config.toml
model = "image autoencoder"
dataset = "microscope photos of single blood and bone marrow cells"
train_examples = 194171
image_size = 48
crop_scale_min = 1
horizontal_flip = true
color_jitter = 0.2
bottleneck = "plain"
downsampling_factor = 8
encoder_arch = "mlp_mixer"
encoder_norm = "layernorm"
encoder_norm_position = "res_post"
encoder_activation = "quick_gelu"
encoder_mlp_ratio = 3
encoder_parallel_block = false
encoder_inner_norm = false
encoder_moe = "top_k"
encoder_drop_path = 0.05
encoder_num_experts = 8
encoder_moe_every = 2
encoder_expert_mlp_ratio = 0.5
encoder_experts_per_token = 1
encoder_shared_expert = false
encoder_patch_size = [8, 8]
encoder_conv_stem = false
encoder_layers = 16
encoder_width = 384
loss = "l1"
latent_channels = 8
decoder_norm = "batchnorm"
decoder_activation = "gelu"
decoder_widths = [64, 128, 192, 256]
decoder_blocks_per_level = 2
decoder_block = "basic"
decoder_attention = false
decoder_upsampling = "transposed_conv"
residual_init = "scaled_by_depth"
optimizer = "soap"
beta2 = 0.99
learning_rate = 0.0012
beta1 = 0.95
shampoo_beta = 0.99
eps = 1e-08
precondition_frequency = 32
max_precond_dim = 1536
one_sided = true
adamw_lr_other_params = 0.0015
max_grad_norm = 1.0
max_steps = 6300
batch_size = 128
epochs = 4.2
lr_schedule = "cosine"
final_lr_fraction = 0.05
warmup_steps = 180
weight_decay = 0.5
adamw_weight_decay_other_params = 0.01
Rows from block 9 of the encoder of a small image autoencoder, named by matrix and row number. Rows with one number within an expert belong to one neuron, the router's apart. Each number is 128 + 32 x the weight over its row's rms, rounded and kept within 0 to 255. All counts start at 0. Numbers have three digits each. After the name is the row's rms in percent of the matrix's.
Before each expert's rows are labels from the 100 images, of 14976, where the router gives the expert most weight on average: "top examples" is what is common among them. Only what is clearly more common there than usual is listed. The data: microscope photos of single blood and bone marrow cells. In brackets: how many of the 100.
# router: router (encoder.blocks.9.mlp.router.weight, 8x384, trained with AdamW), inputs 192-287
# up: expert up (encoder.blocks.9.mlp.up, 8x192x384), inputs 192-287
# down: expert down (encoder.blocks.9.mlp.down, 8x384x192, transposed), outputs 192-287

# expert 2
top examples: cell type: blast (28)
router.2 107:137076141136131131129131112164125113125132146133120090162174112069146244142101135121119139079116106173158096094140138133145140141108211164150147112140096143195116154139114149115162114038132113103106137102121133170153157135155105145134140180176104139125141147138176123159099116098163024098
up.0 072:111099112098128154190125170159103090091146160142155139167164091123172087166158148137142160073105113110118172131126148099128160160116102143138148189155119173143116128172102123135155149093146104127109177131144179132165165161156172145087114173141125133165155135168168199137089123085192125180
down.0 085:115126117176123152136143110144155137191123127087154087115114083162111151145121118090108108116142082054104068201156095103129117102101132124154133085148113118143101145092081123168160104156173140136108131179110120060148168203111100121191143179103128159104060140110182143128075139133126130051
up.1 074:123146144150157143097157113110175162153106095180124128090134163163094175122094125140146128090138133116096054123087105163140118098163175141106100108108100122084173113129139118101160134102145094078179133149131093125115113123115170102178084113152079116062166121120132171111098187179169130052
down.1 095:075109152158160143094100119087144146119164069107053102168161114118186115107112104116178127145088115121115146117120112103131124133147157148136107130155142091134130086129121184183181132221107146050109146137147112157151186064160128125147140153104161103088178106128140160091108195166140138136
up.2 138:140207162100077100159129132122121022091086136161159169116113154096125149123182150096129115121125147119129166131067174142122134151117189134181147130101146129141134143111121123134201135165152131070082085141099134131130118143131171105111133128130129119145182106146131221069188148127025135164
down.2 142:117124150104096118150095165097136141111168097171075173096112186121150135132165206107133164149126121173206129200115158144142081078159099119177136142114161112129148091158096085054100104147083166173121121084126099128102126192166117080135074083147137150183090105131096158096194085112112120173
up.3 130:154046124161177109120167091139177138093102113092072122102103078139119127083102133117117100075048126139132052136134146160100123095166141110061117053118116129107134098105148121137132129169084108148160135068152124102093098118121078117162117129151121116098140099143118126092058117141231133148
down.3 186:160148121129063127108118096064130175152116114179142090136151169111090166115072098145134174107163110171115122069093088169132160125116147128167129174156126132166157090128122138127099099107147074124120160173149134160162186152098189146126128092089133112200213108116115070169184104166129110071
up.4 047:138160104137147096132189127129161116170071115133077119099086181145068169114081143102118145147181135163145087108115113153110124086122143163167149088066146122089164123148153109105135094172095129105135096148111118142102148149103116156151129089114120144097092094102080105081133137176119122114
down.4 080:109098129099139155116085109130161166092117099150191157120168184176092118153141143084119101139091102143186155145087104124151147120116077102140142124116143123119139141203105147112124125153162146142184107183126201171117104176196167148077058033112139073153105178105096089157142084156128153078
up.5 113:125180104133167134100143124125147156127087110194114111120076157188143130112138118126121096074118106139149000081040150169104128122164157132098134101118136156118167120114140100164154097142147071119196151160179124131141115131097131125159146130131159087125155119094123047094044182152120168080
down.5 163:158158061125101139143156123146146160145129134170177121114119155144092127114164122187123107104115096075112112169117144144141164159206135146121101148134157099076161099132107105108134167109141091122156162163161119115107161089134151135132171119103129123096124166125085096152110173127107133109
up.6 043:093129106160140111126134147089148102184094126180124122076133125193090193094153103142148094116109125155128105152127118172087104116132108118110072071106075072124167090115171124114158077092104106140202104106184111111122101114106129087155124174073141113094106144154146150076139116120117072115
down.6 088:149101091146137144177108110123177129160173128146104104106115189190148067122047093103127143125135105110164117157137132135167148101118169114064170107141119142144144196205135142158123085118116133129139170151137103155098128169108073106176138194116208093130091091136133081144074067142153170136
up.7 079:160082094088098161144119138135108103105124161113153068137173108107147086170163160138174193125141086103041173151161151082164125152061160137147156139163141145168089150165081175170193121150116131149095132118126182136153163171153105187059137145133127092142112169160156128088124077030120134154
down.7 084:142093136145117133125163121121104092154091085133100125043151135136180092077155189112084127084143140145135097174139168141116151120112086080203101109116131098135174120109112105128115099144134085145153172121134146112109115133145126112140129097100155090103113056128093165084220115060084152157
up.8 167:128118101100094156146090168159078132086155170092154110167171097096165085168135171148156169120122092102132116113173159088167158164086133162142163167166148170169080157172092164148160162092144127165094165152127175154156165162169136161089155153152130119159146168132174141158113135073152127161
down.8 096:145141135114076151122102166152127145146163148073136090105169115159131138163164130170118101158169108128111061139149090145104178134136117171131178080149149109109155147151161110138124108142110058134169119119170110183097161090152146127184175164173103155100132160132197118145149125181100071131
up.9 078:173177063085108141095139134160096165129118164118134050151141142125139159142151137174102119135128122084121047082102131139137160172107131134126189126144172168128130128150072129139124142086129109115141122162099155158165149122159161153115150119151165158156140147094166093196100192138082148051
down.9 111:133149118146150144095109164138124129149124148115130119130164133155097141092092156186124166136113088120157093068148109164118174157136148189099154154148127095127116130154125150114155186131150161124122155149140000120124146144125156116102132186124131132149110152105139104119112135190166126135
up.10 040:149158193121124137119168080124174112108117111103170090133105140151118157123170135134111126088106123163159176061083110163122075119125090120147086095106148087153162113085176084098088106171139159076154105138119045111138069168066129113143074069089099132094130037135116116111143122157052113134
down.10 079:120137175072112114158128184111142146124186141085117149103202119140156117189168098128145140142170115095129131091093119129129078127131094116181127146100163164151165106141167071074140138186139119125056086155114139087109092182164104069131053117134149111170083114135118149121111087135088191090
up.11 049:135102153152173104137131135070147091121095109136078186080107119127078172101146090080128096151146122126113128124146078132138105075147122094145110054063126148117162123096147070097121093128125157125092109068101093123120074076122111055199125066086107140113092098114085129090130121192126134112
down.11 080:080104168120125085172138107084135149158126139170112121120145125123156092073118153141127126129139113150146138148121092170100072090103171166100079163131132152150141100066140100147179103136134170151082168131171096085183162138120134179118180122167092145107162121106102106173173203091106147117
up.12 081:132115124147025119180088148139124063059180123036145072144141153097170093142134141112125179128128115158125171105194191081155097138112112131124129142152140148160111151158113135146168139163138153141069137111120141119135167102153048102095098141159142120157124154152179136133180100087137109179
down.12 106:133106119133140146142122079130157127118112083140102089137108142080218120140087211097100134141106156067143128085087152115085133169144146087200171097056126139097149102125168112127165107136161163174118131130138192136148132130138139130118160169133106136120101113108097124138134122103066109149
up.13 177:116115119098083171151084158150094143087163165070160106171165111098163084159157152147170183132108090114121154118171136085166142166085132163170166165180147157165085153163092181149143174099136143154091147143143165140159173167168149167093156163153133114168142167125159153131132130087145114146
down.13 089:134099103170124076135100146141096131096117089192126207124177106155138161137217147161135136155129126114139156077156139173134154106122081072148107156209132139158107151121141121131151145109084135146082155104128124164107189176168095155078146191105146150155093103165123098143122088152093141126
up.14 057:085100122170163138077132082104167140215073112151093117090062119183053164109082067093152092130109159130152094130113117149138128135136164089113070127105154137084162084106180106108117070067090131114153155152196086107117073131130119151171103089070117092086093100127098136137157146169110161121
down.14 088:218131112119128180122111108126172126081131146156172136124144127171141094108202131116151117154122117094127065094136133106147119108036150160141130110151171132096135116154094204114177127147116079159169149150167120152107110086142085135115145168164160126158127099156106082123118147117137098127
up.15 099:132040072192152165108101098152154255101126136117073126126125075121147092125139129206095130070098114144100147093150114105129147139131084114071127129151127145119118116125131147124067130136143068145207183094192139127135160117152134158094125160115140092119109149130141075165108102132211110074
down.15 110:114108101154169086100094145093173196146179117072030156135180101149156102109119132117109129147147097122144063172117121154132185107126128088072085102185114109136111156151161123119110127111073135113170157131118081159110137049086104123173169134153092135062126135127148101129111133153187171156
up.16 042:148141135200160068133134123075125109185110101121094083107100147141099200086148086113161093107160167072169179164093168153103097154135155087148131120097120132116143122098134076084099121153123118137170140108107088190089089147136123145120122102100092129143145108102112138077171096157115137138
down.16 087:129109098074112077171120148121147100132072093113134094172115135155178104122086138183144104150111164099179116105083157114057115184124137120166091170158095170147161117112126087121091130194120158134151139173097136139134067163197121125155117086090128071102138170142075082076162115163120131135
up.17 048:117155132102148127126176082107170130091065104141106118146100132185093211110119130145153085140134152151078070104078137204121108119140144135144107080106119089101155090080139083161128092129115132105129091135121113141130111120096079141146129128129121113032115089095100135090157136162185135095
down.17 087:094118156132159168206149148150134116132181137114119168148156109080102173122141185118137126145132149118155167143122100098164123140143122088155097164136100144137158155138126074119158140117101227138082104106129076119105131148158150165121135136112111143140142129138184127168130131093162168113
up.18 104:131085123154182149118080150157152203158157120098121165159153061143125116123115109199041126124091106092076179140200095127129147126134133096085133101126139131130130107131132117164105128111167091118197178126155144143122133127144106111119140138111125126145100135093132061128080137121224138123
down.18 116:109121146152136142124125103114148154141134212101053126182146191079134073131079141150133104141126110129124116112107105155081164151147092101041142049144156100058076150170145099083129143143096156122102155147084059100133106071140107129098185137077116100052105158150163105125151152190196102156
up.19 047:166166120136154101141169163100186071134090104151092146047096137136091185113137094120155130137091136123159085166130152181154134089112151094107129092108094134073119123092172074107112122124167121154105110131109093095142093124102078073165087109099093132114113101124125099085100180158038086125
down.19 090:153108085126068123153165183062118126103090160127139082125166158182093168122151143175166094121084127133132116202156172132101112179145117120131119099131143140098106055111141152112128173107152061089152127167177125162118135115101136152182088095106135115127148142170077115153102117181100127128
up.20 101:105123172160162106120146123110100192118174134099140045140132064152115199135071108215067096155124150106030142085108146154070146135128135124201128139110136110107118122121125125170082138168110092108114165204103117141122123153130150131153117116161095142114151147127139112152109143143110116105
down.20 117:126141117166116168143061175087096195145126137072126137168142116095223143112109097162092095181105127092098121089155165151102149129140114072127157118179146133107118102103131136158076210149147112107106130155125164120107173034141086095122172073108140127117123133122095106132118205177127139116

# expert 0
top examples: cell type: lymphocyte (39)
router.0 085:110166119188139173113114114122083112139078110162070138194122128154098099127146113140108094104165127067120103125158089194190120144185134093100173116063079105113230100117124106168109136080128130122229131065132123138095085063119114158203122094115156163108139130141120129110166143127110126140
up.0 084:094158123171092103163149103106142098151095124103103153135102100172057082089100103097110094143148150132085088192108095106121115143144134099094146197105123112173145105098141061114062100160106154156099098098090161097092086137095096111073109075096122150114125094124100093105178065161080163150
down.0 078:113056177114149112165103148130119167171108089108123140168076140053128157147151075093126133181112130129132206112131151120159135130133082180127129161135135146144097169165162143046109116063108116080083154137113131094116124112158101112094128143139055113095145136152168034124132094131115107195
up.1 043:160118153075204088090104107148127146136158132097151178143132156180123170151117163107240145075123141173176159101161093122135138141099123135192143065136132146172112095163107114122062172101162121109166093140090070130134141194200108179151136106126125124156099115154122136175171145111147104060
down.1 079:152103183173173097106143096115122126142088130155068138124126176096130156176122102169142164122108174173134103092109132158091122152128134214106121214107123122139116158126103093142152144187095124059171110119103154151136123143103069104153123137154199123122105083152172101130136147095161116141
up.2 052:154131162057171143105167126150135194090134165123140116086168128119134137148132150106152167151103164101141138140074154132092151193124112148154103137188204112066087136118123146158118142155163142124122158180142136175155104126136139077122124143133145165131140149125141112218117128149174138128
down.2 077:168161105170132107110156070143098110104177115081108143102139117119159228145167098142107151143121103108095095110151139109148080150142157102134059100154168113109146146129102101092087100150127093132153129136128122199126134068175139109128159159099096099064134113122214099151156161114187131132
up.3 047:193167142104107132066145090162117131095132135148191128162188155078210189129170090131106135119143114134168162128201087153159129175085084126139161148158178080109177091151149159107106119145100126106152122152081092108173160107126128120193107140208116135118104159180170114141065137125134052069
down.3 094:136088130071113068125148123155166152058133212101169104187168106100191163108133173149119148141142131161165064093127174077085071131087104133148082154139149132142133158196118162144112123154107100128112185067073081154144175092120042115096141196117107102184121098142153117135117065093104084120
up.4 071:210106082069167076108110163153101130117160175151108169120178157095158165133110141177105078163129117102149080137162120182166130142148114101138127000127146143104143159165161115110161161133137123141115133116121150142106148193151118154139130179162148139136071142116141083155098117181146091135
down.4 094:162117126136100095164101114094140122154175108142108143159139089119137116130099143068136128146109096175169069117123192159116116151113145135117113127061107133196143147079177148126162056168164165142092075067080109119089166094102138070187105141109135144149109122117140144138110084109136151120
up.5 044:147127124105076132087124151128090093143212112143121105153173121041174174116107092160141137116204158183121081112093130136088115123071139134139126120157165176159144154168095203147150102117116103148136085116083098133136153110115136117195107155124134164133077154127115117156114126128212102146
down.5 086:126136040170097098142138158127142082114143114177148170130103151147155144146110156107156174173137123202152135176137097162173147133125180133149121159181147130157176104140138077093155120131160096167081194101165127131092103063103156134113154132073123097155149085132140129098153109178094120099
up.6 057:142154104092166155118072112212128112131211170128214137109208156128168162166158114173098145139139119101149109119192092127115163107072181200164139139147160130134140142135080151162143145122150111129158162189086091123146176170138156150217132167146149133153092185111135119204100163164184116122
down.6 099:176101098136136105100107110141175178171113149110098090172098145111130104067157133123127098102089085141118127099086212187108121145117153149199104145112093126119097141060115102161066141108137091125134149173125105149186113140139151133130191134120098088121127166074159100113098110163171162104
up.7 089:089161139158108155205143116125125139135088106134117171141053109181121092128143134092173131062085154066088121165098145092144129142133105104112116160142105105189133119118174096124131142149090135107128125128132156133135137143138113150068126113112132093119172095158132117112166120080117196154
down.7 129:127119140117148152160100224122128125156113145095144072134121113108171082139109166085144099130118117097127080168101137113109151143123081224111099158170124133119089169150104133152105188137190161158090130159125124196096106175098116152087132145117134108126086220122223076145088232139080149137
up.8 074:101102131147091095169158061143164064168067123118080095125081084144072084071105086087119069172150171140088105120103140119141086078113167128081124163092083117153111107088139070111107105144093140132125089080124142127102100091124065114105095090114117147102157056125095104066135153136123151162
down.8 086:121149174132105116076127110089192127074138094122169125082120084203186150170169115181150162122144117124148172156162080115100111104168104130141134185144090113173115166138107062150086178128122135125115154164150141116128092130102202127132192203084076145104040113122187185155147130114186102138
up.9 055:150126091077114113103136149191143116126136096106198141169145143042163155133145097160145159088129147176140174100144094157157129111084154169175114085119146176108124125155109146147135130130151103129095128115127072187145111107143123167150114143121136150155096127110141158150124105156105100121
down.9 108:191116084163099166100127148123103123115177130113100176078145197131125201100140133094119115144180152159173136122141081089134075100113081163098160104168094098164108103091110105076087113111100184144118100139117140072196166119137142106118087164128119157157077080124136155201149104148127141197
up.10 064:126159115107137102154174093101114148117076169114094046130121077108089161090136128128077100210178131151127091094133124145049136160107105109098149122142128107014137076104126145127051110106115123109126147131177130098104118086114145109149148181142118162123169086156110153117116158189137126067
down.10 096:192128113138159081109108126135171144113115140121079089155150100095036153093126086022142096158130209162160114157149075148098094174154147118146121117089117111164141077140096182092088135130098152117153120086116079151153149126098158173135137093123096094042135071127094165134110098112118180144
up.11 067:166143157073146119092142149177098157148161170114165133101131137120139150167125115179141149099136141125163145075192117116105124101143115163172134090177181105126108112150102190109127114078119134052131163135097104146145171184134146116146136180127100125115098190173158138174141110106176088112
down.11 141:143116162147096149118113155138056112108144185093138127112108123096154157202137143083168165110121129105118120136115132099159089151162104160130120145129093138150092129120096173077144159112058190105097059116142175111098155103146135129122119137157090208162108122179135147108149146097092076134
up.12 097:071112140152102122168159111111161100182125081097081138142098093174090084080105100110156080132131156128104077155114129107106124133142139111118112174098089110219124125123159098108115123166104177133105118119114159106103104101097107125081127084116123125119171101130098100104187120117098150189
down.12 080:114171074146166132146181138042097123124127155136111176152162117134163089129101125071130081105078082153137127113153142096102117131091128181172076132158104080164123131124100142160131098102151147099057156154166134105159092114094155126130166139113132107124091138096137100121119112123078113088
up.13 269:088135128164098103167147099092156097147079101115082132125073093185077063090114105084120084139124152116074086148114100102122110109131113082076122160100083116134107103093155078107094101159097142122113099095110149105099092098096099103075105090086111132109154085134100112080170105137083158147
down.13 105:138138078158131109119147141122086092105130125068123130115150099101148108191158175134135165111170093118145121166123092150151172144074155200117121148207125119130110133103130135160073172109131153140085124164121160175148142068127158117122100139097104125126089154090146181179116189120161155160
up.14 073:175137128114172122087104153141124128092185148102171091145177149094141169170163164172089172066139121129165156117168209100103151139155119154167110092154169139181138119161135156141175124114166107124169136154146092153124181154151143136174159173137140150124084206157145137187092126159164124161
down.14 171:093130137114070156107092185153098094064145139155173115139141110132104103168133198159199141132107167151178077104085131095145115130176126187140144113104096171124084176188119162074142162103028151124119101116166114055103183166152157159170137132155132105152117107134133127146152127111122075149
up.15 066:175116099070189110089159136143115142122151159096161122144156148119187195134151152156111147143151119151164140116135126128103140142122114197167110113160166117074098122102134156127168109133117144115121172175125091158095174157123135135143149160164128155133130201091107120164095129148193117150
down.15 097:093144106096101086146130153109175162134144131161134138147121093106101100076095177118164114083094109148100066126105150091121115139122121139127101101187152075114135092171085133121121120109087162142141207112154104212094087117063163075123178127126169088078155159125123072087117079173155126098
up.16 316:086124139164101117170146111089153098156082102110082133132063091181079065085110115086127080117121142125076090139105110094122109114133117088096112173096087113139109110104158079107104110158104146123112101091126156098105093108099101107080100087095121136113149083130098121078175113131093168162
down.16 120:135133109107125108107115093114136134147100102130181159112100141110120120140093144077115138148149156166088179182154158117152102085114158174164108121127194115109116147103135148160093128103106123117063119117116078164153104113104152105064115058100107117178090159093175103137096180109213127148
up.17 054:152108137113143141043107101142063173141108124119187106097192190111130143139135157176177183130108116132177157112153127129093137118143152170153129092103165135105111143154090164158179138129099129119095124158113079121119173187147160126188123160143076151088134192140129142185087146113170096118
down.17 080:104127099126116173113059200128073167143148123137114134104126131124158140128126083185189133153115161094167148164108126145154059140130116171060079097076083142118140048158098163101125152138069141136171080116084139134147086121141122128091103092059172127092054163122077063231163058115133131164
up.18 068:154121117107157105114195107161117156128163142125124071127177159047191167144118125147152144158154123183162189086076159160080127105122147187190133106149133136105096111125136157126145118107140115099079156137077090119140157089147163092152141152139131121123187139126161141185089119163141113064
down.18 118:153154126090126120176153088138159115073145162121108130136117142129113101136157148064167076066061104085133051137078122156167146198069127149116107173147124189105124211129102077093152159093125130141108151153143139145142138171130118126129173105154199090163091132094179094104071217084116148141
up.19 048:124110173098129144103100110141114109076156159134145142135166138065174151130118140123143149142153137131194205128163144104126102131060109163172121096157166110139136135127090177138148121106074117110111152209113123132074150235151099103165132167119103146131143179149131149189088105118155143111
down.19 094:191138135113079127086170123123135153131108110065130146161120125149128160180134162135118097116062153136083141179146136157108118141100080149155150118096174098095095076159162072143103147161122088100144097132159183137108129133115148088085115168150103141093145096187114133131139178128109099125
up.20 055:136103147132190165123140111129105149154169171130192101129160143122177166149120136178109128111134119138169129119175120113118122143052106146168110087116151116131107096172108162148158184084159077152127164140179105131156146164127140110203134154143116144079124173142122113167075134147176122096
down.20 107:118190084088124094166127143152168108125128093139147077163158091136107168143152155148094156069162137196155099070068181124105130105125099168142093177081112159085078179096173154149154032120118131129055123092098128098097165136111097174135132181153148116106154117132103096138102151126142057146

# expert 6
top examples: cell type: artefact (25)
router.6 084:120118089103179165107193117189107104160052119132068095116111021126141116124105112138163173143128165102105134114088130150083154116096129166152052154121143137082106075095156169151179092104121122117130167172127126156146131123124088102127113138086141150032215130116135133140037109144181160071
up.0 044:157141164117108128090131114085117117105121133160156180114159127142173235148108111146123095111136102150165105090138125227139131102128098076171109143101168118145199144130144140087098175180161132079156126087163081152090132059130126089137193107154095096126090089087108133166195146100122105112
down.0 090:125132166074132103137157116157154129149104097122168081114179112116155142145108151178122183095126120100096116099095173148125126078156151113150109204143186164153144137075164170117098155161147083132068155116128096116169161195117130117106123141137174118144155132109125090143132125143084149099
up.1 074:119213213087185097093085149147114072107189166160196169144136174115127162171176132126056105079126163072174195161111114137117186146167123119150129099095124109133168153141153080112165152106173093130142077159163130156115088046101168124144164110139145114171080154123152187113142164167050106159
down.1 119:098147163115129192091117155110114146116131118064190105165187102168122139150119130164104154140104153088149132132107088103055124151143130111164223187111115121094071119154122088138100152126126143155110163164149141132107135105144172135065080162099141200119123182170142107173147122071108074113
up.2 086:133177131170127112109129135091156157128094092169118135039108144092131107111145112134059078158125114173109083139153083172173111142113132090081126111123139133094175127076142081133084123135158094141126137131118088129140069148089114133138099132096138098162139098087104091085120113194169154105
down.2 128:129187166166184127137129167130142132083172156087149182146134128112122184072103090141093163118099123085064166188154116141118159135163073110110084090105129125100074109134155103129121130161107107174169100122115074091137065030127171110110164139146154094078135133100102137120112117153119111110
up.3 034:141078171126112112074060173121141105092184175138160173107143163136133133141138113143192144093154124146112137129183209175112065105140123094167110152115155098156191149080106118102081122111138088105146152129109064181143151182137160080174117132138145129137096128126127116132174110195085097157
down.3 090:156168122178142152125171206169176093157161096141143158203158170155143142090093155128104107137129125159115091126132143096147085140093156107181075106095148166158092110122132080070144106187165130130144090089139112150150164123160105167132185118070115160127123111152108128159120087138109107149
up.4 032:130126168087147082082189107110136091138194118121156141165133143072157153110135149120159097132124116132162100090124124224108130128177189155126156081137133104157126144161096103142114109128104165117179093150090094165118117109133192124181128117168096108148110118167105109145180160158110151153
down.4 078:071161163088186141126146132147181130143084147123147159153129163162217176130156117145115101143114078137172108085094132154072143116128116091182092085154175092112145095154095133188064149146149081135177116184196096132166074060128161065125095092103103118131112182122111088127152153152100141104
up.5 035:150150141144150149123108170127125064110104129095180208121141156147090172176171090148159059136114118134164114094168136142163119192205108102139169117090108104136185132160139133110141158104135128080222105149131091145160173109094164155147133123093161096119115116057173136169178130148115147133
down.5 093:127128159149127091130123127113144179152142130152118131117160168105167113118129106146124103152176122215210144137131147128175100038117130133129108133089079118171154074114098151115157082072119109110085117108133141107099110045138119079137130095139078130214124090086123155085167120063146116131
up.6 039:170135124091128118201106161111129101092213161127062161113085205126128221131154179141068078179150112134141079127123103149127121103151105135112174106084164115066166122148116138126126128108130121099112086117128073167061146114139122142189154104174197157128115125135142165165164137176080094147
down.6 094:086170108125066113167114152108115109113156119129066059129116115070148090167098162148095101167178151184148068068212111147098098153125106077073137118126169131162114173132137147103108120179112243107146119087154131096058120120141137109113104138161119133108169134145097123138100084087203123144
up.7 045:151119108126136067080092172078137174114139159128175130098145179125114227170111162113108127170156114116137122100132111162140108107193063130091137075090111167117145173125150119145119081075124114137144100099113100134112107085160082100201122125166137115151106111095156120122127135167110060196
down.7 091:142163141128124107117174158184078064114117155123101179114092158106167134130159116125137103111182193105164117162119128093151179136091170108132141092092140112066144119158103141070183144115147142149069095125126141109158143195107104119136129107113132145077151091073140140164135063122102190175
up.8 037:145128117102129104107160171126120151097132110144123135091169210106127212143100067180153127071180152163197153103211119112142119109206084109097116027100148122128133182146095116093137142131127141122075108118147085123084199098096149136164160161172121136139063129140133108117169139152147116142
down.8 097:076107126132152098174134110149149143216186048151112178049092155121144150165054126107142078149162151182131136158137113122175125057101131151147179122170099105133156184085129160130084107137109153180151116158169142092083141216033104121172111158122033116099152057110062110112120079117140140104
up.9 131:091127097107152145169163100126140134181087104084123100112086074144098058088138138077152146148098156107089152101090092075093115116089161144148118189149125153074077099106158140149131117188115148171073170148118167097158108146131087107071105107085159083107165100104114080080091090082175171098
down.9 095:074102114104096129090110129152145033124145088083148152138099092109132120109109145111109121127142157165135087167125138110131076104066132103123089128157158115102180219117164080119140143168146133181143121178085211130197087216087183093105124145080133116083107154203105121107170170084151165132
up.10 036:183170076122170128145127140104141120082179102124120105167169179102187214104116142147084118119153143119120128132160123206130148106124051086176077130142185082152180132140097127119136123120163130160174093104117099097164137135110166118160134171172109129130082127129104136164190158126063072151
down.10 091:101102131168173137123171118111157133169103192075127154111113119191191139124074115126108137104116148102108156122143135147069136152091086105141121105147088081124084137121134102141060087145174106092111167190080146132110093114144169149064162065111091130064126129094118095163083091165137124100
up.11 042:154161193114130078121114130107082137061153150184130129146127198082126164199153105159080132113116069139129129138172142187119095123165145083073138101080106143122192128100140114112120129158159148122146158109144078175145128166095132084128157164164127090145056147115159125111214160165090112196
down.11 090:123120095121120169115157106126165082191143118148116159104090147086113106170170066132100130111149082135157126138159107136122084099112120085167105121148085099160229093202101111130103067067177107127139165133113117113166120178099111117145070144121199073130067091120117071148133125114118170181
up.12 052:119134092148118159185150116158117126168088146107107123142112081158117045171132122118166115136099132094088118153105103086093155105110139177113109176162126144131094112105160125144118093110109158146102146155100164078166108131128088119073074120095116103103168127063099145142082098130119142129
down.12 087:152129140183178155101128113039166127124165160062154141173169169159123160069099149142122105128124201150152146115154157131103140096127183178137178078082071131103156188157107123143146113145188085163187150083140056137129135181144089157152105164131130096108102119112115132107114172133085107117
up.13 044:105115097095167138200133110138120157159115104103104095118141111177100141096138126102142102111141165114071106121037162121122080136129188156075107155121163160160111138135071097148144125120128101148106121121067110127178152184151125130094113042061136097146138114113067124153081083167152155093
down.13 101:185137118140110139131091123143193125153106135132117108088141184122142136097175104113121124145116082115157111110124118138110119124132070136048160130116051085156116118057056062121113154064109099132173120100107095123101146147131116145104140183085143107126141133152169141152099172172111113199
up.14 035:131173126175103079122165126110136097039127149206112163109143159141141134181132138147097160204127059147172165106148188167106159077206102059123107119158078118160150151110161178165108127091122168154145159111125102118114159097074094128189106149182141122148097167177115140157152143194174087124
down.14 088:117110145164094145097165122093123166153148126189123138146156151126152140075137167132157140089175092146130151108156200173197127177088100136160121158110116090125131124150081118093106098154109177076125098121175084135156124122128141141109079149102078127115147072186144149074141109104151138143
up.15 134:091122104108152149165159104140167149174084105081131097123078073156098079092121137087136152115104167106083128129085103072074138130088143169130115183161110160104075115108147148143163090164110134168077158140109167091151122142138092113081095094081149088110170105110129098122093133079164155121
down.15 092:072087133126130174134116148108140090142123087126098102102159139071190115131124095118093087122103177154145106142129115062165088094119117109130125123130129121095118106217122136127068129126134088158169084173115157149118167255153182094105179115100162152168085122145148167135109118114141095119
up.16 037:125103198128144112155166131145137106106098069130083062152083105129113090093167120075113133028142118126115103098073118117074139128134178137107109113130104129089092127121144177106116100128135101158095169133144151110120104187120147157094088099094107099102088093113124062165109140073179130089
down.16 080:120077157163120122136129177149158133154157164125039123102144198131040145140143098074107204096151147121096093111142119148179155177111072122134137160124145144147130171118138139100132112130069133101119113089147170133052154085145187176123098090172142136161152118092137128117096105147171180075
up.17 043:199159093134145100101120156129122115108136135182133150151149171143124205113106120135121108095140083160199096109180120172168116056189123080116120076128140153173184111135153095163071136071116093101186128175118114173106118054134124119175133112115144172206149168140104112159208097181076142112
down.17 102:069110098102071100159164154070153118119143171121138114109157145158137082232111134146155125052189154153156141112100161156070107158136138173138090139098134153116160138132237047101157131142083083106103090094133156126079105154122099128125109135157134111169087121130146110047149100102128172177
up.18 042:186124139133080113123111150087122125100203164175142172145189158156095191138113111160138114112152106134129173180153193197202097139190136117131146046073161120139227108159134121113143155142130123114165113140127051143103131144122130099160106124147091113113077184117149164178204182144112094155
down.18 088:191119124064142129114185148109142082148157065195096103045115158081096112091131169102138140127107140122158112119140131148219135091116190131139083149124092166102116147128168159099134096143160101097101138113116065097120119095130143110103128088100164135116143178171106144070156188103162112134
up.19 175:083124093109153149174157110154156163163096105083138104110076078148086064108127136072156134116094159122089131136085078082086129116081154138136107185164113152088069096108142143142131089176108148160083151152114158093166108144137116120076098104082143081101167119107117091090086100077170180083
down.19 108:130132106114103123158106078155088104141093164106118127142080073134106123174134129085117128108125116096157088156076077074118102114060146083110118081119150146103113165146106089090111116141137102127070084067161126078116073255094178156082128154099130117131099119116107128106123199061175123129
up.20 056:154148151124101108111120139106141134139121139156146170130137197137174136118174109115093070159182093141212135106167098197152163064147132107137135117112095123176145164110157084123162110110192118177157094129134073167133110130097116099158121132103122133150083161083153132138186093184087112178
down.20 159:150128106178154167099160125162125143144161125101121131112151125127103134122149109111127102187130143058095191162168056088147143144059082118117142101096116086078118099136102157106108180121124145131154102142126156122112110137144163143167130127106077159132173138175099164169093165132150118109